config = dict(
    train_examples=15625,
    tokenizer='char',
    encoder_widths=[96, 120, 144],
    warmup_steps=1110,
)
Rows from block 2 of the audio encoder of a small encoder-decoder audio transcriber, named by matrix and row number. Rows with one number belong to one channel. Each number is 128 + 24 x the weight over its row's rms, rounded and kept within 0 to 255. All counts start at 0. Numbers have three digits each. After the name is the row's rms in percent of the matrix's.
After each channel's rows are labels from the 100 clips, of 14976, where the channel reaches its highest value: "loudest" is the band of the loudest frequency at the time of the peak; "responds to" is what is common among them. Only what is clearly more common there than usual is listed. The data: read English sentences (LibriTTS-R).
# convs0: expand pointwise conv (encoder.blocks.2.convs.0.weight, 384x96x1), inputs 0-95
# convs1: depthwise width-5 conv (encoder.blocks.2.convs.1.weight, 384x1x5, trained with AdamW), a 5 kernel
# convs2: project pointwise conv (encoder.blocks.2.convs.2.weight, 96x384x1, transposed), outputs 0-95

convs0.224 091:156161169107129123127115093087120127128143120141117126149177136141148106065107140144152110133078104114105123142128118164161121106130128135132156156110122118111129130121128115140133072130136183174125099149143146201106125146148145137096143144160115091130141093138142093121115149146169101151
convs1.224 079:104148161140154
convs2.224 102:127129145159138123117137163096118121148148110139132116148085151134110160114148103130128091120133106130146079130141082143101143127116119143121133155154171136128189154145090150171136180090139121105141122120113142121116119132125152112099092109093137202130123150079155141101121123111121100081
loudest: 4000 to 8000 Hz
responds to: voice: female

convs0.335 106:169156097116113154140134173144135156131120128110127142101126113127124114107122148147134131157130145146139164164110143132187077155153178153133120108160155130114081131110130089148104163148130114151113142103118123105134094110140098119127156127119149171097138140084100201135122151120147134088
convs1.335 118:101142159124097
convs2.335 097:157126131157146106153154155124101121108094130120160143109151095035118092138150145093121154128109138136154103129112147130155172116170132156119102089135159118107084144114162112103124140135122126116081124101124123140126134118156106093111098122143137136123132136159122095089131156126190134124
loudest: 2000 to 4000 Hz
responds to: the word "he"

convs0.47 090:114168110135134120100096110143122119144116153142117144111132141094122125112136160080166090153112094129164142127122119113153131103107130167141096172108098141122128151118174117158105123132088143140140124128163175110126126076147099105136149111145192166085128113176152116147153151130114135157
convs1.47 062:135143164163118
convs2.47 100:126101104140104132120106149121140133110139130099092141154075158131127140086129118119083130137119135114097076158141131178130144123112148099188155146117176130113140103151125169175145129143134103151183146112132098138151107139130158152122139121164090093145129112123115118092099164129122159105
loudest: 4000 to 8000 Hz
responds to: voice: male

convs0.139 094:126077140153161143176088137073147128089121171086129152173101132136127132116113154108100116150111132126111124122128089119119139143146153148163150145115143113158138075144118159133141097105122125146114117107154086138075114085123094175121138100137124091111130128094150126118099126116128118153
convs1.139 075:159165140111117
convs2.139 112:104169090094152150139130132140087140179122113103165107162132111145144094134153160173149119122145128132144130164103140138095109125117112107158151127122129112141111148140155144151137133128119113139102137131097108077105156141076098129150117112095134188130127143158159106101164114080168152121
loudest: 250 to 500 Hz
responds to: voice: male

convs0.359 098:166109140084126128181141166109143162157141109087126111142091100126130138155099105133171124145142108184154143141091142130127134119126085119155149148129137148089146134117147145121161115123145093105174105161139122106169105101158113151163085156110181115123114150139124138131134136132139111095
convs1.359 080:102111116155160
convs2.359 094:111137134137166120151146081125133094119156128109095121167118136111126139115133160134178107120141138125111131085052099132184141153075147116116132084138116152140101127165139121106114142110121129138126157160117100176091135108149115156132119143138110089106163149121137139147151103124113078124
loudest: 250 to 500 Hz
responds to: the word "you"

convs0.240 091:128124133134133147116099119142122141125170121092156148164117140100140121101099158111120155175153095097205099109111136129141171151115161150132124114159124141177118154119119116066115140141144102105123101146157145147102173147135125107122117099122164099129166128123105154119133113077145108129
convs1.240 098:137164115101104
convs2.240 117:116151100131112168131145182138161112168136139150139093159100116132138153086136107126110085152142081130091127138120091098083096127122138159108161128098122134144121106087123146100162105102154094152171147139121130079163134120098129143108132142121130140122083165132108096118145129105135124160
loudest: 250 to 500 Hz
responds to: voice: male

convs0.354 092:173137124109119125116126125129099119144124150110103112077096147100132086104126129165086117146082083098172064121154162174166108144153128131122150088106135151120114114130142125098132124119079110125134141092145133173136131164151114161142113098134146146177118117152131121138140106112109129138
convs1.354 061:149149150156155
convs2.354 117:117091123157131112144115144080167119163140130087080118172123121104126149127108111098156110095103126106090109147119119097098106142160131114145106181115110157082139169116099100117106116134148111111088160147096128133109144118117132102151179154115147114110117123134067124106141143135113139155
loudest: 500 to 1000 Hz
responds to: voice: male

convs0.124 090:125111169132152114115124145124114078134106150153124140070134159078110140134140133127143106128150143117127069085124149149123116090108114138086163098118123140115081161153114122133115131098119101136110103139083069150164139124137096135135169138141111108101138094115106107154143081121127143152
convs1.124 083:094117149160140
convs2.124 128:126094128185114134132137103097128153158122124148082134144098113140167133135150108133094099083107113146144136133133122139088140180134105132149135107148135071144173105131153141139100152137122088136114145114160080105147148150137117097114091134126172139136101167164124147085142162111156129126
loudest: 250 to 500 Hz
responds to: voice: male

convs0.214 099:110117139124162140119140126116114106105104149130115136135085171114118127166137125104124142197144096180119129164140107109152130172083101107118129142090143111097137124146098132107119127094093105127135088105120171109129109085150141123109094142133165127137123089138169094149152109079101123127
convs1.214 087:127177149122121
convs2.214 091:130158144129064145098137122110120160169100089143111111135129133124108104126160125185114158133105159119116093074114130180123160132179120134125179139126110122121119081115089107113094117121144120162107103179121112135148148143109136133147130149161141178131141122148098127135129152148126122145
loudest: 500 to 1000 Hz
responds to: voice: male

convs0.188 111:110156136109076116125141085121148148197134168145105079130130157103109107124125132132128128145080157141125090149138149091136165086127091176140132108140108106150154116103131124128106162155143142148122135134109154134122141121132097130105103108157121093134149104095121099136129167105125070147
convs1.188 077:164156125108108
convs2.188 103:149092085114140133116119123133157097090143105092128143134119138099123118157166132105117048152169176139098133123154103137126122141092141124130081125138123115146130135118147106129132102117122144119135102082124115136144141152091154141139165133074083145132073128116118156114103101149087145123
loudest: 250 to 500 Hz
responds to: voice: female

convs0.141 102:155184135098120182174142089122137130132163146177152144149131123118144124119157146106125104141128111128131107094134125121122141146108075175131132129144114127106127136154112090057082099115097093161138133125144112171161143132129110159142124152143096111146144091146136120130096144115147151148
convs1.141 088:158157140109103
convs2.141 095:150123087097153109170160149137093107123097140110093182112130128133146149121139130135117108080097158166131087154143115110111128135152134126149162109118076108129107111152166157166148122111128127166125152129128104136130166127154175107123110115144110109127136136156103151055164153131128137133
loudest: 250 to 500 Hz
responds to: voice: male; the word "was"

convs0.244 122:111126127128109125138123180152142163101132152130127165126168166134126153154136137172075157129166126147100113137121158113147160117114119105118127118115187135138165126148111157128164138171149146128137157117145130126094177150151117131123150150101092136108146107125123173112148107095063157142
convs1.244 053:133152149169142
convs2.244 048:130124113117111107111163104107134120089110094097114102147091087100096086105125126110141100117132091113138167121151127149091132101086152123115135128145048148121132130111116078126083134133139118081133124130113141104124111124119153177162114128114131124131121154122171134138132167165173154129
loudest: 500 to 1000 Hz; 250 to 500 Hz
responds to: voice: male

convs0.356 100:122124130158171124119131123115127106124093163108115148123159148125172119091113094102088114111137091097131128160126187066120100106113139133200155091141134126140104132120125143143137168140145142114138153131135104106142105110127118144100126095128104104091105168095103098155140114098133162140
convs1.356 074:127148160163114
convs2.356 108:125170079102139125156168127113148170154158081097132102126108109120095149135164132133150162130162130141159123077090078164121073126132102106068145100115122143109113133140094159117128130141136135148122122169138107152167157139110124141139142118091132090151127124138125138128135164135130108122
loudest: 4000 to 8000 Hz
responds to: voice: female

convs0.257 095:102111148120121123129123128120133161101186149150160152075083166130163144111127130124097145105170134122101163098121153110097168129107126146130142114159146078124143137128111118121133165117149143155144133125172145140137087171092110123117099108129122106117095135077145146094143089098131150099
convs1.257 098:129106096117164
convs2.257 096:117169118102138187170094115136137158117128093116096161131144117139150081162115125091127147155083141161164177170141136135172129140148102110146102126082119154117133127145139110136130114146087148079148158108156106118113118131135113101121127096133120077124110146104093143149123122115137129156
loudest: 250 to 500 Hz
responds to: voice: male

convs0.344 097:104151141073125156122128141137087141126127138143169105135121137114117119142144112147155164091126101139157089152113102134116104139144155160150138131129170151092057112091156102141155124104058119136117131119109140113150145149165141125136112143104112145130171156117143140103099112132185133104
convs1.344 114:092150149119105
convs2.344 121:094152131133186160107117143129155093112154106129108120145122092124142146129144156135143101105134107162109081086169101163117127149155119116166120138131132105119136096108170127124159140134122137128147099122100164158069157154118145123109142086152152162094135180136115154123094131122147108159
loudest: 250 to 500 Hz
responds to: voice: female

convs0.131 097:106085138117115124113115144155108138114136182157153135098137127118117164118127116113148134119128108163148148142124110143094138105155184150068125118152117144151126130119124138153126184157117118143144075131129138142127116133067108100142086131119146143083095156107114103131123056120160126116
convs1.131 075:107122130158167
convs2.131 107:101163139182174127117146118153119102148102080143134173129092124114172154132102141140135163130145105090133145154122173099150140073127092123137153134141143148130148109156135163160087120116120148138124113119140157166137155123132118131109138118146088153110136126056131128108122167121132140107
loudest: 2000 to 4000 Hz; 4000 to 8000 Hz
responds to: voice: male

convs0.162 101:159160108124150142139133122119193117152134124097115146163143132134097180183122134165105110152162151109096123144128117121125121152104159082159147146148119108136143148144106078105154155132112158103112161135133106105124152096094073133133150142108156145172121140160158119122116127126121090117
convs1.162 122:119123079137146
convs2.162 098:134124098109142119137139091094080158114116140118141119123136156078115132169094131115096112082134139094078128148151135117085125113129179128120128142117156103150133106119162144160089132157088134147140106141105125142105103100156116110138067160147099096137103118134170112142117152090132152127
loudest: 2000 to 4000 Hz; 4000 to 8000 Hz
responds to: voice: female

convs0.125 093:165160158122148160086142113151127118141153073075133159130116124126114120143087112120127163126150128145158127079095124106144119120144135124164156121122107099142140108135148141130146085091171142133112085122122125142173186140099145125127160117116081157145145111163076110135110130122122145138
convs1.125 094:120153160129094
convs2.125 108:119101072123101111136126102108095097139081095133107148099094101124127102098118149103121096132133130113119094141098149165130139114122153118094099151137089114137152148114098116163119103071131135150087130162097131136159117121156098131068083124117121085125105115129129137114160151110132092127
loudest: 4000 to 8000 Hz
responds to: voice: male

convs0.108 093:121139137148096096121124117178123118137098149112095164137189152125123124118143104099175122110125138140108128168171135108106140115079111156137115112128162149169139155128124124113091116122115139132111165117142109111095159128138152124134117134081101161101128106111108046113113095109136101153
convs1.108 091:105139156155102
convs2.108 098:107170135135138148135103117116162145113173134118104119166111128141137143120135174162097063108137126070129136141129097142157130151120139108090182159114093150162123115120106148139113155146160152124125118147156167151106171132149143090098127128118168121127138114151087111131135145146168145103
loudest: 250 to 500 Hz
responds to: voice: male

convs0.260 098:137149172125101108150083116112153138115111145154106116093118113142137131101108107132092122132097124130150110144137177147113057121168122154129144085127139103143167087118142130129103147113110166124140204108155115124119093104139105177152150142121156104125132138105137115143120086150107106134
convs1.260 091:119153168143109
convs2.260 111:139138086082129096112128149123083147098115134122138148104109117107126133172165151141091125139151109093087127110154088127113151159094136108099084153139134167119110173131137122138120111129127121095128086131126135099093104158102112078089095122101095088118156144095117134123103155115144106111
loudest: 250 to 500 Hz
responds to: voice: female

convs0.195 092:152138119132086106161100168111132165127147149138129162155129151142176129103139118137085184177140103116206095112099132162122111129119149174121148119140112159180132086112123106167125135154173138101108117107119107133166132115151126117138127141145138145149128127131137124108114161115125131145
convs1.195 116:123108098095106
convs2.195 125:108133138122095163099126180166157149115087125139139148171149120098152150107159102131152137126110125144084156166124133144117137142114122156128139129138117178093128155086088074147117109108080107146117147136089128096121097126117144086146125074099113089125107117133137122150151142138106110126
loudest: 250 to 500 Hz
responds to: voice: male

convs0.144 101:120139118119133124143139133180128125147107103142130096143133136163183136105130107124147120095083107103135114151140103122144128117123155152130114068130118134178096149084115097104164150160106125196138137107135169148152091115175131156123124175123141168107113124099112122122110121116170141122
convs1.144 088:136144167159134
convs2.144 119:159095108102154121152124155124142133141104151153094117120101141128135139126154146158129121132174135165158134082075117147083128127095094114136158103171170120130125137148133144146143105063117121100085147135119078117083130151128147118118089115119091108149112159129120118125154161091142144122
loudest: 250 to 500 Hz
responds to: voice: female

convs0.383 097:120145153134128141087115125080103134120122103114159105133136159078148108080085133110156143151126171085106110143154120133164131082124152116151115090133141089101119185158076135131134148078091154103143141105125140121152127127159113136153148137087113144124125134145106159153121101119132130115
convs1.383 101:111101137163152
convs2.383 108:140150148105170113085137135118164148140122128139136161121126132143107175123105131112113149133154147101154088136122125109102134091128096074163143119114120151097100102125120142206124104107082140116162121158120124145112104162097095129085155171108120126106134134119139174106130099137126156149
loudest: 250 to 500 Hz
responds to: voice: female

convs0.378 102:130092114049095137115187140125158110156141170157117140098123143103133111098088120162176111132157146108110128099115098122153118105111135162124122157151104136149117138111126139134139167143140145143142134139076145126090145142150116129099100153092163139117121130160081121125139084117122110121
convs1.378 088:128119113156170
convs2.378 105:125140107152104122123195140132117144131102129132145123105126146133132140125113114108120166134161122123076092108162161121159106154130120118148149146111124090168146109140137121110163133131089126117162135165168079153135131145143116127186096089172164166116130139142145180127109145157130117169
loudest: 2000 to 4000 Hz
responds to: voice: female

convs0.366 112:125119143137124144151137116164133107088142097131135127141117122136099146126131146176149127127101182155126173085134139067148121140081116113145123094100131128169144141157118103128115060111125095078152131140114094107119136098153151141140150140129138138122135172143127103161111121115115117064
convs1.366 100:152163158139133
convs2.366 125:115172114131120153133133134120068133128107134148178135151176140191148190167124132110165092091150115148116121127122128110093134124126113162129103178150135156122117137131119124152143206130180101117106149126094120116117129151105124123126126140123121114125104140141146111129113107175126119122
loudest: 250 to 500 Hz
responds to: voice: male

convs0.181 100:137135171114118136130160141160116117130094143124095165173132150158149159101127126095134112101130105120117112145157115147172111132137111150158117124158164176118124106082143138095140177129144146160108150139141172176155143148152142168147133100146098118108083127093128088136092114129150151133
convs1.181 068:118142169155142
convs2.181 104:133079136093138096150151097121147121089118121145106102101124107093126159140145108112108145148144147131135164054111150094076112100115117113121133097139129116118086158146145130117077132114151129124113127124131075082155089153106141157123111145109157135134105120121111143165154104097107102121
loudest: 2000 to 4000 Hz
responds to: voice: female

convs0.168 109:148101127107130151102120192098176131130078118155159118122137118138124077079134181092120147166131153178149125166128113104141111111163131106122125146132151151120103130139120136148133132110176112138158080137137126133108101114153128158133144146097114129170102118128177119107097128141110145122
convs1.168 102:099111159154119
convs2.168 106:086134119108094110102163114142114139111155145120168143183066113126146133153122103124137091111080092118086135095145114153118174110101100124139125108115152130123176123144146127105116157152095121122122149119158087169132139110116138084135117144126141130135132125109116141119158064110138103098
loudest: 250 to 500 Hz
responds to: voice: female

convs0.45 103:166170124126136104163161141113145074114113127145166152152126159116130125136155121074139161125175138118116101125156131107102133143127152149125115157110085149082123102116109130158120155146107095107102116127108128145130101118159165124152129097127139091138127110052152167109109148152155125113
convs1.45 098:093110135150156
convs2.45 119:119118113114117149098108141125146062110082090138147123110158137097095151125107121130134106085117116143141148144134122131087082120154146082124098155129126092140142101133176169141082120111153173118135116112161087104129170131116134137117085120134114118134113093082115122128148146133142173119
loudest: 4000 to 8000 Hz
responds to: voice: female

convs0.179 105:110162126108097145103108134161164130119107134143129136092093159117104092181111150087123122119119132153098113112151122094106133161106114136110141147170177076140135145131107087147151134146169107161147148121130114108136123131121096181134148121104125122128081156116170126133142187107109128122
convs1.179 094:095101120150151
convs2.179 105:059136104085122101152139141110101138150161124115127094120120136100111097178122108147141157125074151139135135140162090108122138115121143168130130119143107154152138057140154136123164157132148140157088149137113075123131138121102082129137094126105135134156122116126152122087135120152135100104
loudest: 250 to 500 Hz
responds to: voice: male

convs0.121 097:119101112107124112100098096161106111090131120119120143111133104089136108123118134119153161156116191151135186143117135078117122092139118123156165156146122121129099155098103131141156116102129135130081127143202140105136115128125148111108119154168118120098141128160108173102104110115162154138
convs1.121 073:114137168157143
convs2.121 107:124111104138146121099132109094161146101078107154170123120122096156101204145119112127103121115148118152083083086152112127126095143100140147129086112118163143150161156137141145105105126151151123137147172186109133126138102146084108114147147115143105100146102154111127134118112130120102117129
loudest: 250 to 500 Hz
responds to: voice: male

convs0.96 100:161152130122092173114115104134105121163116124162169127116135128091097147174117161139112135186126138149133098146116125128158108113114083154130108125122091114108117155100129126149134126162129108149150126105139082150143135105105137181174143154079142111123116104157104108121136131100075106094
convs1.96 081:118133127152175
convs2.96 102:135081083106152132174132103119165102096090153148131141129140157172143083123146096110095131116102103121182147115179123135162120111110135122126097125072122125143132105123123162132117124110170104110142154139101117083151147134115094100148120112124112114149092140120106083136102138099140121150
loudest: 250 to 500 Hz
responds to: voice: male

convs0.18 102:116154117140076122123135149149143076139149118082118139139114127137127144121076103143124117131131158062118128160130143160149093165139147166174146130128123124105088119091113137089145119098142107129126158112132146112139108126154156130118132142139066106130104159105127111111138200135092130137
convs1.18 084:133135158167148
convs2.18 116:064133113115129118179107163161124142116105154131133117114109126109145132138124178102115104139155129168141113147127144143124124113082142123132114168085103071147168076138146122161102096130117134173126124094125083114114186113146159135115116098130141141120157128129137124138141142163162143140
loudest: 4000 to 8000 Hz
responds to: voice: female