Rows from block 4 of the text decoder, named by matrix and row number. Rows with one number belong to one attention dimension. Each number is 200 + 40 x the weight over its row's rms, rounded and kept within 0 to 999. All counts start at 0. After the name is the row's rms in percent of the matrix's.
# q: cross-attention query (decoder.blocks.4.cross_attn.q.weight, 192x192), inputs 0-47
# k: cross-attention key (decoder.blocks.4.cross_attn.k.weight, 192x576), inputs 0-52
q.54,097,191,171,225,202,261,274,135,209,231,265,177,260,114,213,172,214,225,170,246,149,98,132,160,172,218,236,208,194,162,209,132,144,202,193,227,168,219,174,178,163,149,219,194,255,191,140,217,207
k.54,099,198,168,158,180,161,180,142,211,207,186,220,139,153,179,148,219,194,194,187,165,233,211,189,173,245,153,215,249,123,163,200,116,172,182,215,198,213,169,231,187,171,200,164,93,168,204,317,131,194,235,221,180,204
q.55,104,164,178,145,188,137,205,117,219,162,228,209,173,205,202,217,130,161,249,208,212,162,160,138,225,214,208,212,169,166,357,207,217,246,184,149,288,160,232,226,159,242,168,192,176,173,137,173,181
k.55,103,211,190,188,143,183,205,181,199,230,255,181,201,137,194,231,137,169,227,216,180,94,154,271,222,209,281,165,215,199,189,209,207,159,140,235,280,226,178,213,225,165,235,206,223,203,135,144,185,182,220,173,246,176
q.56,098,182,142,176,248,240,185,156,234,170,194,237,219,266,226,240,224,213,170,232,260,239,268,282,185,199,176,173,265,175,193,151,256,207,201,231,181,140,274,188,167,243,215,82,244,146,216,211,241
k.56,105,254,173,190,143,179,174,205,226,227,141,148,194,177,169,209,176,231,264,253,182,219,201,138,197,219,194,188,194,111,199,206,146,168,193,204,167,175,236,208,98,232,257,160,170,226,221,210,157,192,184,221,217,197
q.57,099,179,216,229,229,243,141,235,171,211,134,189,181,165,197,191,229,115,271,241,240,251,190,133,214,163,253,184,212,175,269,236,164,126,210,247,170,187,214,167,243,228,122,152,172,209,169,143,194
k.57,102,162,150,255,173,128,202,123,178,259,151,176,182,210,184,201,154,174,141,173,206,164,131,218,221,220,233,181,255,233,155,186,179,252,171,230,137,155,220,212,204,228,120,143,150,202,204,147,206,264,170,191,166,198
q.58,099,213,223,212,223,179,240,197,226,211,221,162,221,160,259,142,149,223,178,182,197,201,209,129,207,149,245,202,228,162,126,215,150,114,206,197,198,184,264,155,82,181,212,178,286,233,217,199,181
k.58,101,233,268,264,185,241,202,165,214,211,259,229,248,187,176,164,187,179,180,261,232,166,200,248,193,224,220,165,186,248,160,187,123,224,276,174,128,175,214,172,179,147,208,199,194,235,217,221,216,228,249,214,149,236
q.59,104,152,228,212,215,165,184,275,162,167,159,161,189,229,186,230,241,195,223,134,230,185,135,153,195,185,231,183,164,231,274,201,170,196,148,225,250,246,292,172,152,241,154,159,268,170,261,245,210
k.59,102,194,181,170,72,124,210,200,214,256,154,131,145,203,188,264,209,197,171,281,210,140,233,225,148,253,179,179,247,225,185,189,212,213,165,178,174,193,282,224,145,179,255,209,254,300,243,102,123,257,170,225,171,201
q.60,109,300,221,216,202,239,190,283,217,312,174,241,281,226,206,176,196,197,155,227,208,205,222,156,196,198,194,270,151,176,173,199,176,228,183,163,134,242,128,164,206,165,208,188,149,224,185,184,164
k.60,108,211,196,203,259,223,183,296,153,196,216,150,197,200,186,185,258,279,188,118,238,208,182,150,177,106,120,175,196,164,121,196,216,218,222,225,222,177,240,209,249,207,258,137,227,182,173,294,226,194,225,204,172,186
q.61,096,161,215,205,248,227,207,249,136,221,207,182,245,203,228,256,214,241,234,186,137,240,238,232,158,179,191,165,138,202,143,204,270,222,276,209,195,193,195,131,160,239,224,250,189,237,173,241,206
k.61,102,203,233,210,277,210,220,238,222,209,211,145,159,277,127,249,234,109,250,222,173,187,212,227,238,302,180,197,218,183,220,246,213,236,163,226,184,152,149,131,157,175,166,212,211,246,140,192,190,183,208,170,222,204
q.62,101,241,164,287,196,195,219,229,201,185,198,246,199,286,164,304,154,171,219,191,178,196,140,251,193,115,171,225,209,206,110,218,235,195,137,120,203,205,170,203,239,201,145,182,102,251,216,206,165
k.62,103,253,204,228,164,250,152,221,211,245,195,224,222,267,203,263,127,160,231,151,160,295,231,253,182,233,285,133,234,278,217,149,282,152,202,261,215,228,193,229,211,175,177,271,231,217,233,281,224,173,147,205,247,175
q.63,102,191,184,158,218,218,193,219,168,132,222,219,193,186,201,215,262,251,181,206,179,226,171,188,279,222,282,162,224,220,219,214,207,195,203,207,120,139,224,225,211,200,205,212,221,176,240,220,266
k.63,104,160,204,187,231,222,209,254,180,137,160,184,163,196,193,248,177,255,198,193,252,183,176,218,200,239,303,133,233,189,184,202,253,169,234,129,228,196,192,138,127,212,245,176,226,223,168,177,129,202,201,212,199,95
q.64,100,223,254,112,246,165,188,133,162,279,172,272,206,198,152,163,175,190,195,232,175,207,203,155,209,158,242,154,195,189,190,249,236,242,197,246,218,202,179,163,181,221,258,171,159,232,213,239,203
k.64,101,199,295,188,224,208,222,188,193,207,217,117,221,199,279,239,201,147,246,222,213,228,164,221,223,230,215,193,186,244,183,159,255,193,245,182,198,147,229,203,157,151,231,163,170,184,204,120,182,187,198,210,223,216
q.65,103,229,223,198,257,254,195,181,182,162,181,225,199,259,218,194,204,207,231,223,201,169,221,211,176,163,161,279,217,235,220,193,145,245,200,148,197,198,207,139,241,201,154,256,222,240,194,208,174
k.65,103,213,234,168,255,210,195,209,207,164,203,212,242,160,220,228,225,176,189,233,146,192,294,128,153,279,160,189,216,240,220,117,154,208,183,224,258,176,205,202,219,179,166,170,156,218,135,207,144,206,169,178,176,258
q.66,103,229,132,285,125,172,150,148,181,180,234,236,230,128,254,195,234,264,213,191,201,181,266,202,145,189,99,225,227,308,198,210,184,168,174,280,317,180,192,180,199,149,100,241,241,216,187,244,125
k.66,103,273,138,123,230,235,225,172,155,176,259,192,154,193,173,184,168,230,263,241,231,310,175,152,198,214,148,307,138,207,217,139,190,204,186,120,196,190,172,171,204,184,159,134,157,177,194,272,101,254,196,149,253,147
q.67,096,203,102,150,180,173,215,220,186,202,172,179,196,244,193,186,302,176,199,184,187,117,191,135,125,235,220,192,220,128,246,182,146,241,201,231,148,297,204,285,206,220,145,219,215,236,157,258,247
k.67,102,208,223,236,201,163,153,224,184,168,265,181,175,145,212,194,189,132,232,168,119,244,185,189,251,158,253,148,233,181,224,204,308,165,171,141,182,281,191,212,147,171,228,195,212,122,250,76,194,197,175,239,215,246
q.68,097,190,132,266,156,250,177,218,191,176,212,97,201,129,219,225,221,220,237,167,145,189,246,131,247,261,224,194,222,186,152,177,235,207,192,190,241,205,207,158,212,199,197,171,281,179,258,219,179
k.68,098,211,206,174,260,180,164,246,186,198,205,250,191,199,213,202,258,206,181,220,158,167,255,206,171,225,237,157,172,181,270,159,217,163,166,201,160,203,239,209,174,177,60,188,237,273,179,241,239,203,212,162,231,149
q.69,099,181,162,272,189,165,227,229,200,240,204,196,250,229,136,125,181,208,194,191,277,194,168,200,152,176,133,181,144,210,202,211,233,272,173,149,267,292,177,183,164,218,240,204,227,196,244,159,174
k.69,102,232,188,192,281,191,194,250,176,188,160,237,269,210,233,296,249,237,210,151,208,188,213,184,207,232,245,228,213,112,228,129,176,249,203,220,213,180,281,266,241,215,183,184,262,264,252,172,252,202,226,209,210,206
q.70,106,190,201,211,263,214,209,221,243,208,209,185,170,268,234,209,201,157,213,277,184,154,115,223,250,199,113,249,193,210,275,168,180,179,274,213,275,184,252,201,140,200,144,182,170,250,165,295,219
k.70,106,116,160,186,123,268,210,87,249,243,151,202,176,225,163,200,215,196,258,209,181,194,162,225,174,198,194,197,167,160,261,153,148,226,160,272,179,234,243,175,209,253,193,248,200,220,222,203,239,134,176,166,129,192
q.71,103,191,254,187,201,195,234,209,247,181,137,247,256,198,206,219,203,107,117,243,256,242,174,222,224,244,168,295,195,147,229,239,251,205,336,162,209,219,162,213,163,149,184,257,215,247,237,147,182
k.71,106,196,222,142,158,211,180,279,211,179,147,274,194,121,201,167,215,247,175,200,174,197,194,122,180,170,162,226,241,249,221,290,205,157,299,205,187,276,252,194,183,195,204,203,178,224,216,187,231,175,261,143,130,195
q.72,100,189,215,238,223,253,206,225,179,163,256,192,165,222,169,217,155,128,260,278,191,213,222,238,215,150,194,246,220,156,141,176,163,264,258,214,138,159,145,151,159,161,164,220,239,153,227,178,213
k.72,102,189,252,214,222,239,229,191,290,164,146,243,149,181,179,189,193,219,234,96,161,228,226,195,140,196,227,214,163,185,218,161,219,236,148,193,140,212,232,173,161,150,189,181,220,162,174,207,173,132,199,229,208,242
q.73,106,193,149,267,176,163,223,225,214,193,182,260,196,168,231,215,144,238,233,210,205,186,251,211,268,202,183,215,199,182,246,206,143,218,193,244,186,270,184,190,199,163,219,229,176,240,244,263,142
k.73,105,267,234,231,219,226,160,170,229,111,144,169,226,220,198,204,262,181,271,113,152,195,177,228,190,129,220,125,169,239,217,186,126,226,253,196,207,246,248,219,198,193,127,152,260,161,190,162,168,264,170,222,248,191
q.74,099,163,204,165,170,208,181,263,218,226,203,198,163,225,244,185,238,118,247,241,176,179,269,193,193,195,149,182,215,246,160,190,254,173,160,151,240,170,142,167,229,180,234,207,235,145,215,197,244
k.74,100,202,237,228,163,287,200,142,142,223,99,145,211,194,170,238,246,257,211,253,181,179,184,147,217,194,191,125,205,116,143,137,232,241,201,247,221,283,241,156,185,180,186,201,215,185,209,213,250,192,208,136,172,232
q.75,100,214,193,128,253,199,214,111,231,173,211,206,211,179,142,140,151,255,182,231,209,154,117,192,229,161,174,167,184,261,167,213,198,184,172,197,261,195,206,96,203,170,169,244,186,232,222,184,124
k.75,104,264,213,174,189,189,285,240,170,253,148,208,255,167,242,221,207,163,124,122,159,135,164,181,174,261,187,217,233,137,180,204,197,197,187,138,130,190,140,117,206,198,169,157,264,240,262,222,213,227,245,170,225,101
q.76,095,225,196,222,263,162,140,179,245,136,260,205,192,178,273,226,279,216,177,167,220,157,165,164,158,199,172,180,121,251,213,194,293,242,262,242,212,218,204,147,201,209,212,212,168,206,185,206,254
k.76,101,273,131,159,151,173,170,189,192,168,265,99,252,181,164,216,179,185,173,184,222,228,240,205,247,165,123,250,138,208,241,232,190,229,147,231,144,179,136,190,221,206,152,238,227,184,230,275,201,227,221,192,232,200
q.77,097,230,140,185,183,245,173,223,152,218,193,242,106,177,223,173,173,209,192,144,202,157,227,194,246,160,184,134,228,194,245,243,237,217,249,133,169,190,167,217,193,161,206,121,220,268,186,202,202
k.77,098,161,165,149,194,213,169,198,184,176,226,220,196,143,226,92,223,112,243,210,219,149,207,254,249,237,244,211,178,134,150,196,239,257,209,137,179,211,157,204,240,205,145,226,209,222,225,177,224,174,171,200,282,175
q.78,100,202,208,263,225,157,234,243,233,95,117,168,168,147,238,186,202,221,204,255,220,225,210,154,149,196,234,210,245,195,148,163,145,199,223,168,258,175,200,203,277,244,238,192,225,215,262,148,187
k.78,103,189,144,228,214,214,85,251,130,197,201,151,254,198,186,166,189,213,231,206,143,239,149,145,165,216,197,214,176,156,223,220,175,233,142,186,195,173,168,247,240,201,186,221,199,228,178,194,214,229,204,283,179,184
q.79,097,170,153,209,245,177,184,226,212,204,151,204,156,154,210,178,144,278,217,251,159,124,115,224,188,186,200,213,186,178,242,197,194,264,247,216,152,216,181,219,203,208,245,289,144,160,209,294,213
k.79,098,151,186,228,156,169,235,167,136,216,274,257,200,231,198,199,290,227,227,146,99,202,203,198,177,198,171,201,176,250,196,163,201,166,203,146,186,187,143,157,224,212,140,222,184,268,178,164,198,234,157,173,188,205
q.80,096,245,207,191,172,267,208,107,221,197,260,176,75,141,184,158,244,179,256,135,252,187,202,257,190,206,209,241,115,201,182,217,171,197,301,157,195,194,170,263,237,227,111,193,200,197,134,162,197
k.80,099,217,172,189,196,202,221,187,195,183,186,267,231,146,168,211,211,218,262,219,185,289,165,191,228,145,180,253,204,323,194,305,200,203,174,194,175,297,188,210,247,175,159,220,227,280,180,187,176,212,268,224,205,171
q.81,099,194,199,190,192,126,273,159,224,222,181,314,184,178,156,300,175,206,221,205,201,246,196,171,233,238,166,190,190,243,235,247,181,230,186,123,120,153,190,192,174,195,168,203,191,130,119,221,199
k.81,104,162,221,171,177,210,144,167,250,237,227,180,225,149,271,193,192,212,173,210,280,176,196,233,143,204,199,227,151,238,161,216,254,249,218,178,182,247,190,157,196,273,239,173,221,255,179,208,139,242,200,201,209,177
q.82,092,151,131,185,221,210,198,299,134,177,244,255,251,140,257,172,218,166,173,233,208,152,167,197,243,244,256,175,204,187,232,192,195,237,178,244,173,175,267,201,168,262,163,177,129,225,215,150,216
k.82,099,169,197,174,221,174,156,185,206,180,158,205,181,193,179,221,147,288,205,160,217,113,184,180,244,205,211,265,165,131,150,232,204,167,209,113,208,304,170,204,159,239,248,248,232,197,169,211,270,213,160,243,157,278
q.83,098,202,175,163,135,218,238,218,184,160,212,212,163,123,271,167,158,237,157,224,172,231,154,166,196,154,297,267,251,207,189,163,213,204,199,242,172,228,263,257,187,145,175,164,238,237,137,168,218
k.83,103,157,311,173,199,248,169,225,235,214,248,215,194,175,192,205,201,154,205,152,199,302,212,258,229,205,215,213,233,228,248,264,224,221,199,209,169,114,159,168,225,224,201,223,137,203,189,218,242,169,181,178,240,209
q.84,102,195,168,237,282,205,177,167,254,234,201,172,216,212,192,230,189,152,181,232,168,143,177,145,247,217,174,193,209,231,199,222,126,212,157,260,264,265,198,176,232,252,246,164,202,149,205,195,186
k.84,106,153,185,160,198,295,150,151,239,210,264,190,228,167,150,200,244,268,226,78,153,166,171,156,156,128,197,192,242,119,120,201,199,241,162,167,189,239,199,123,187,120,198,206,126,190,200,182,216,246,235,186,180,129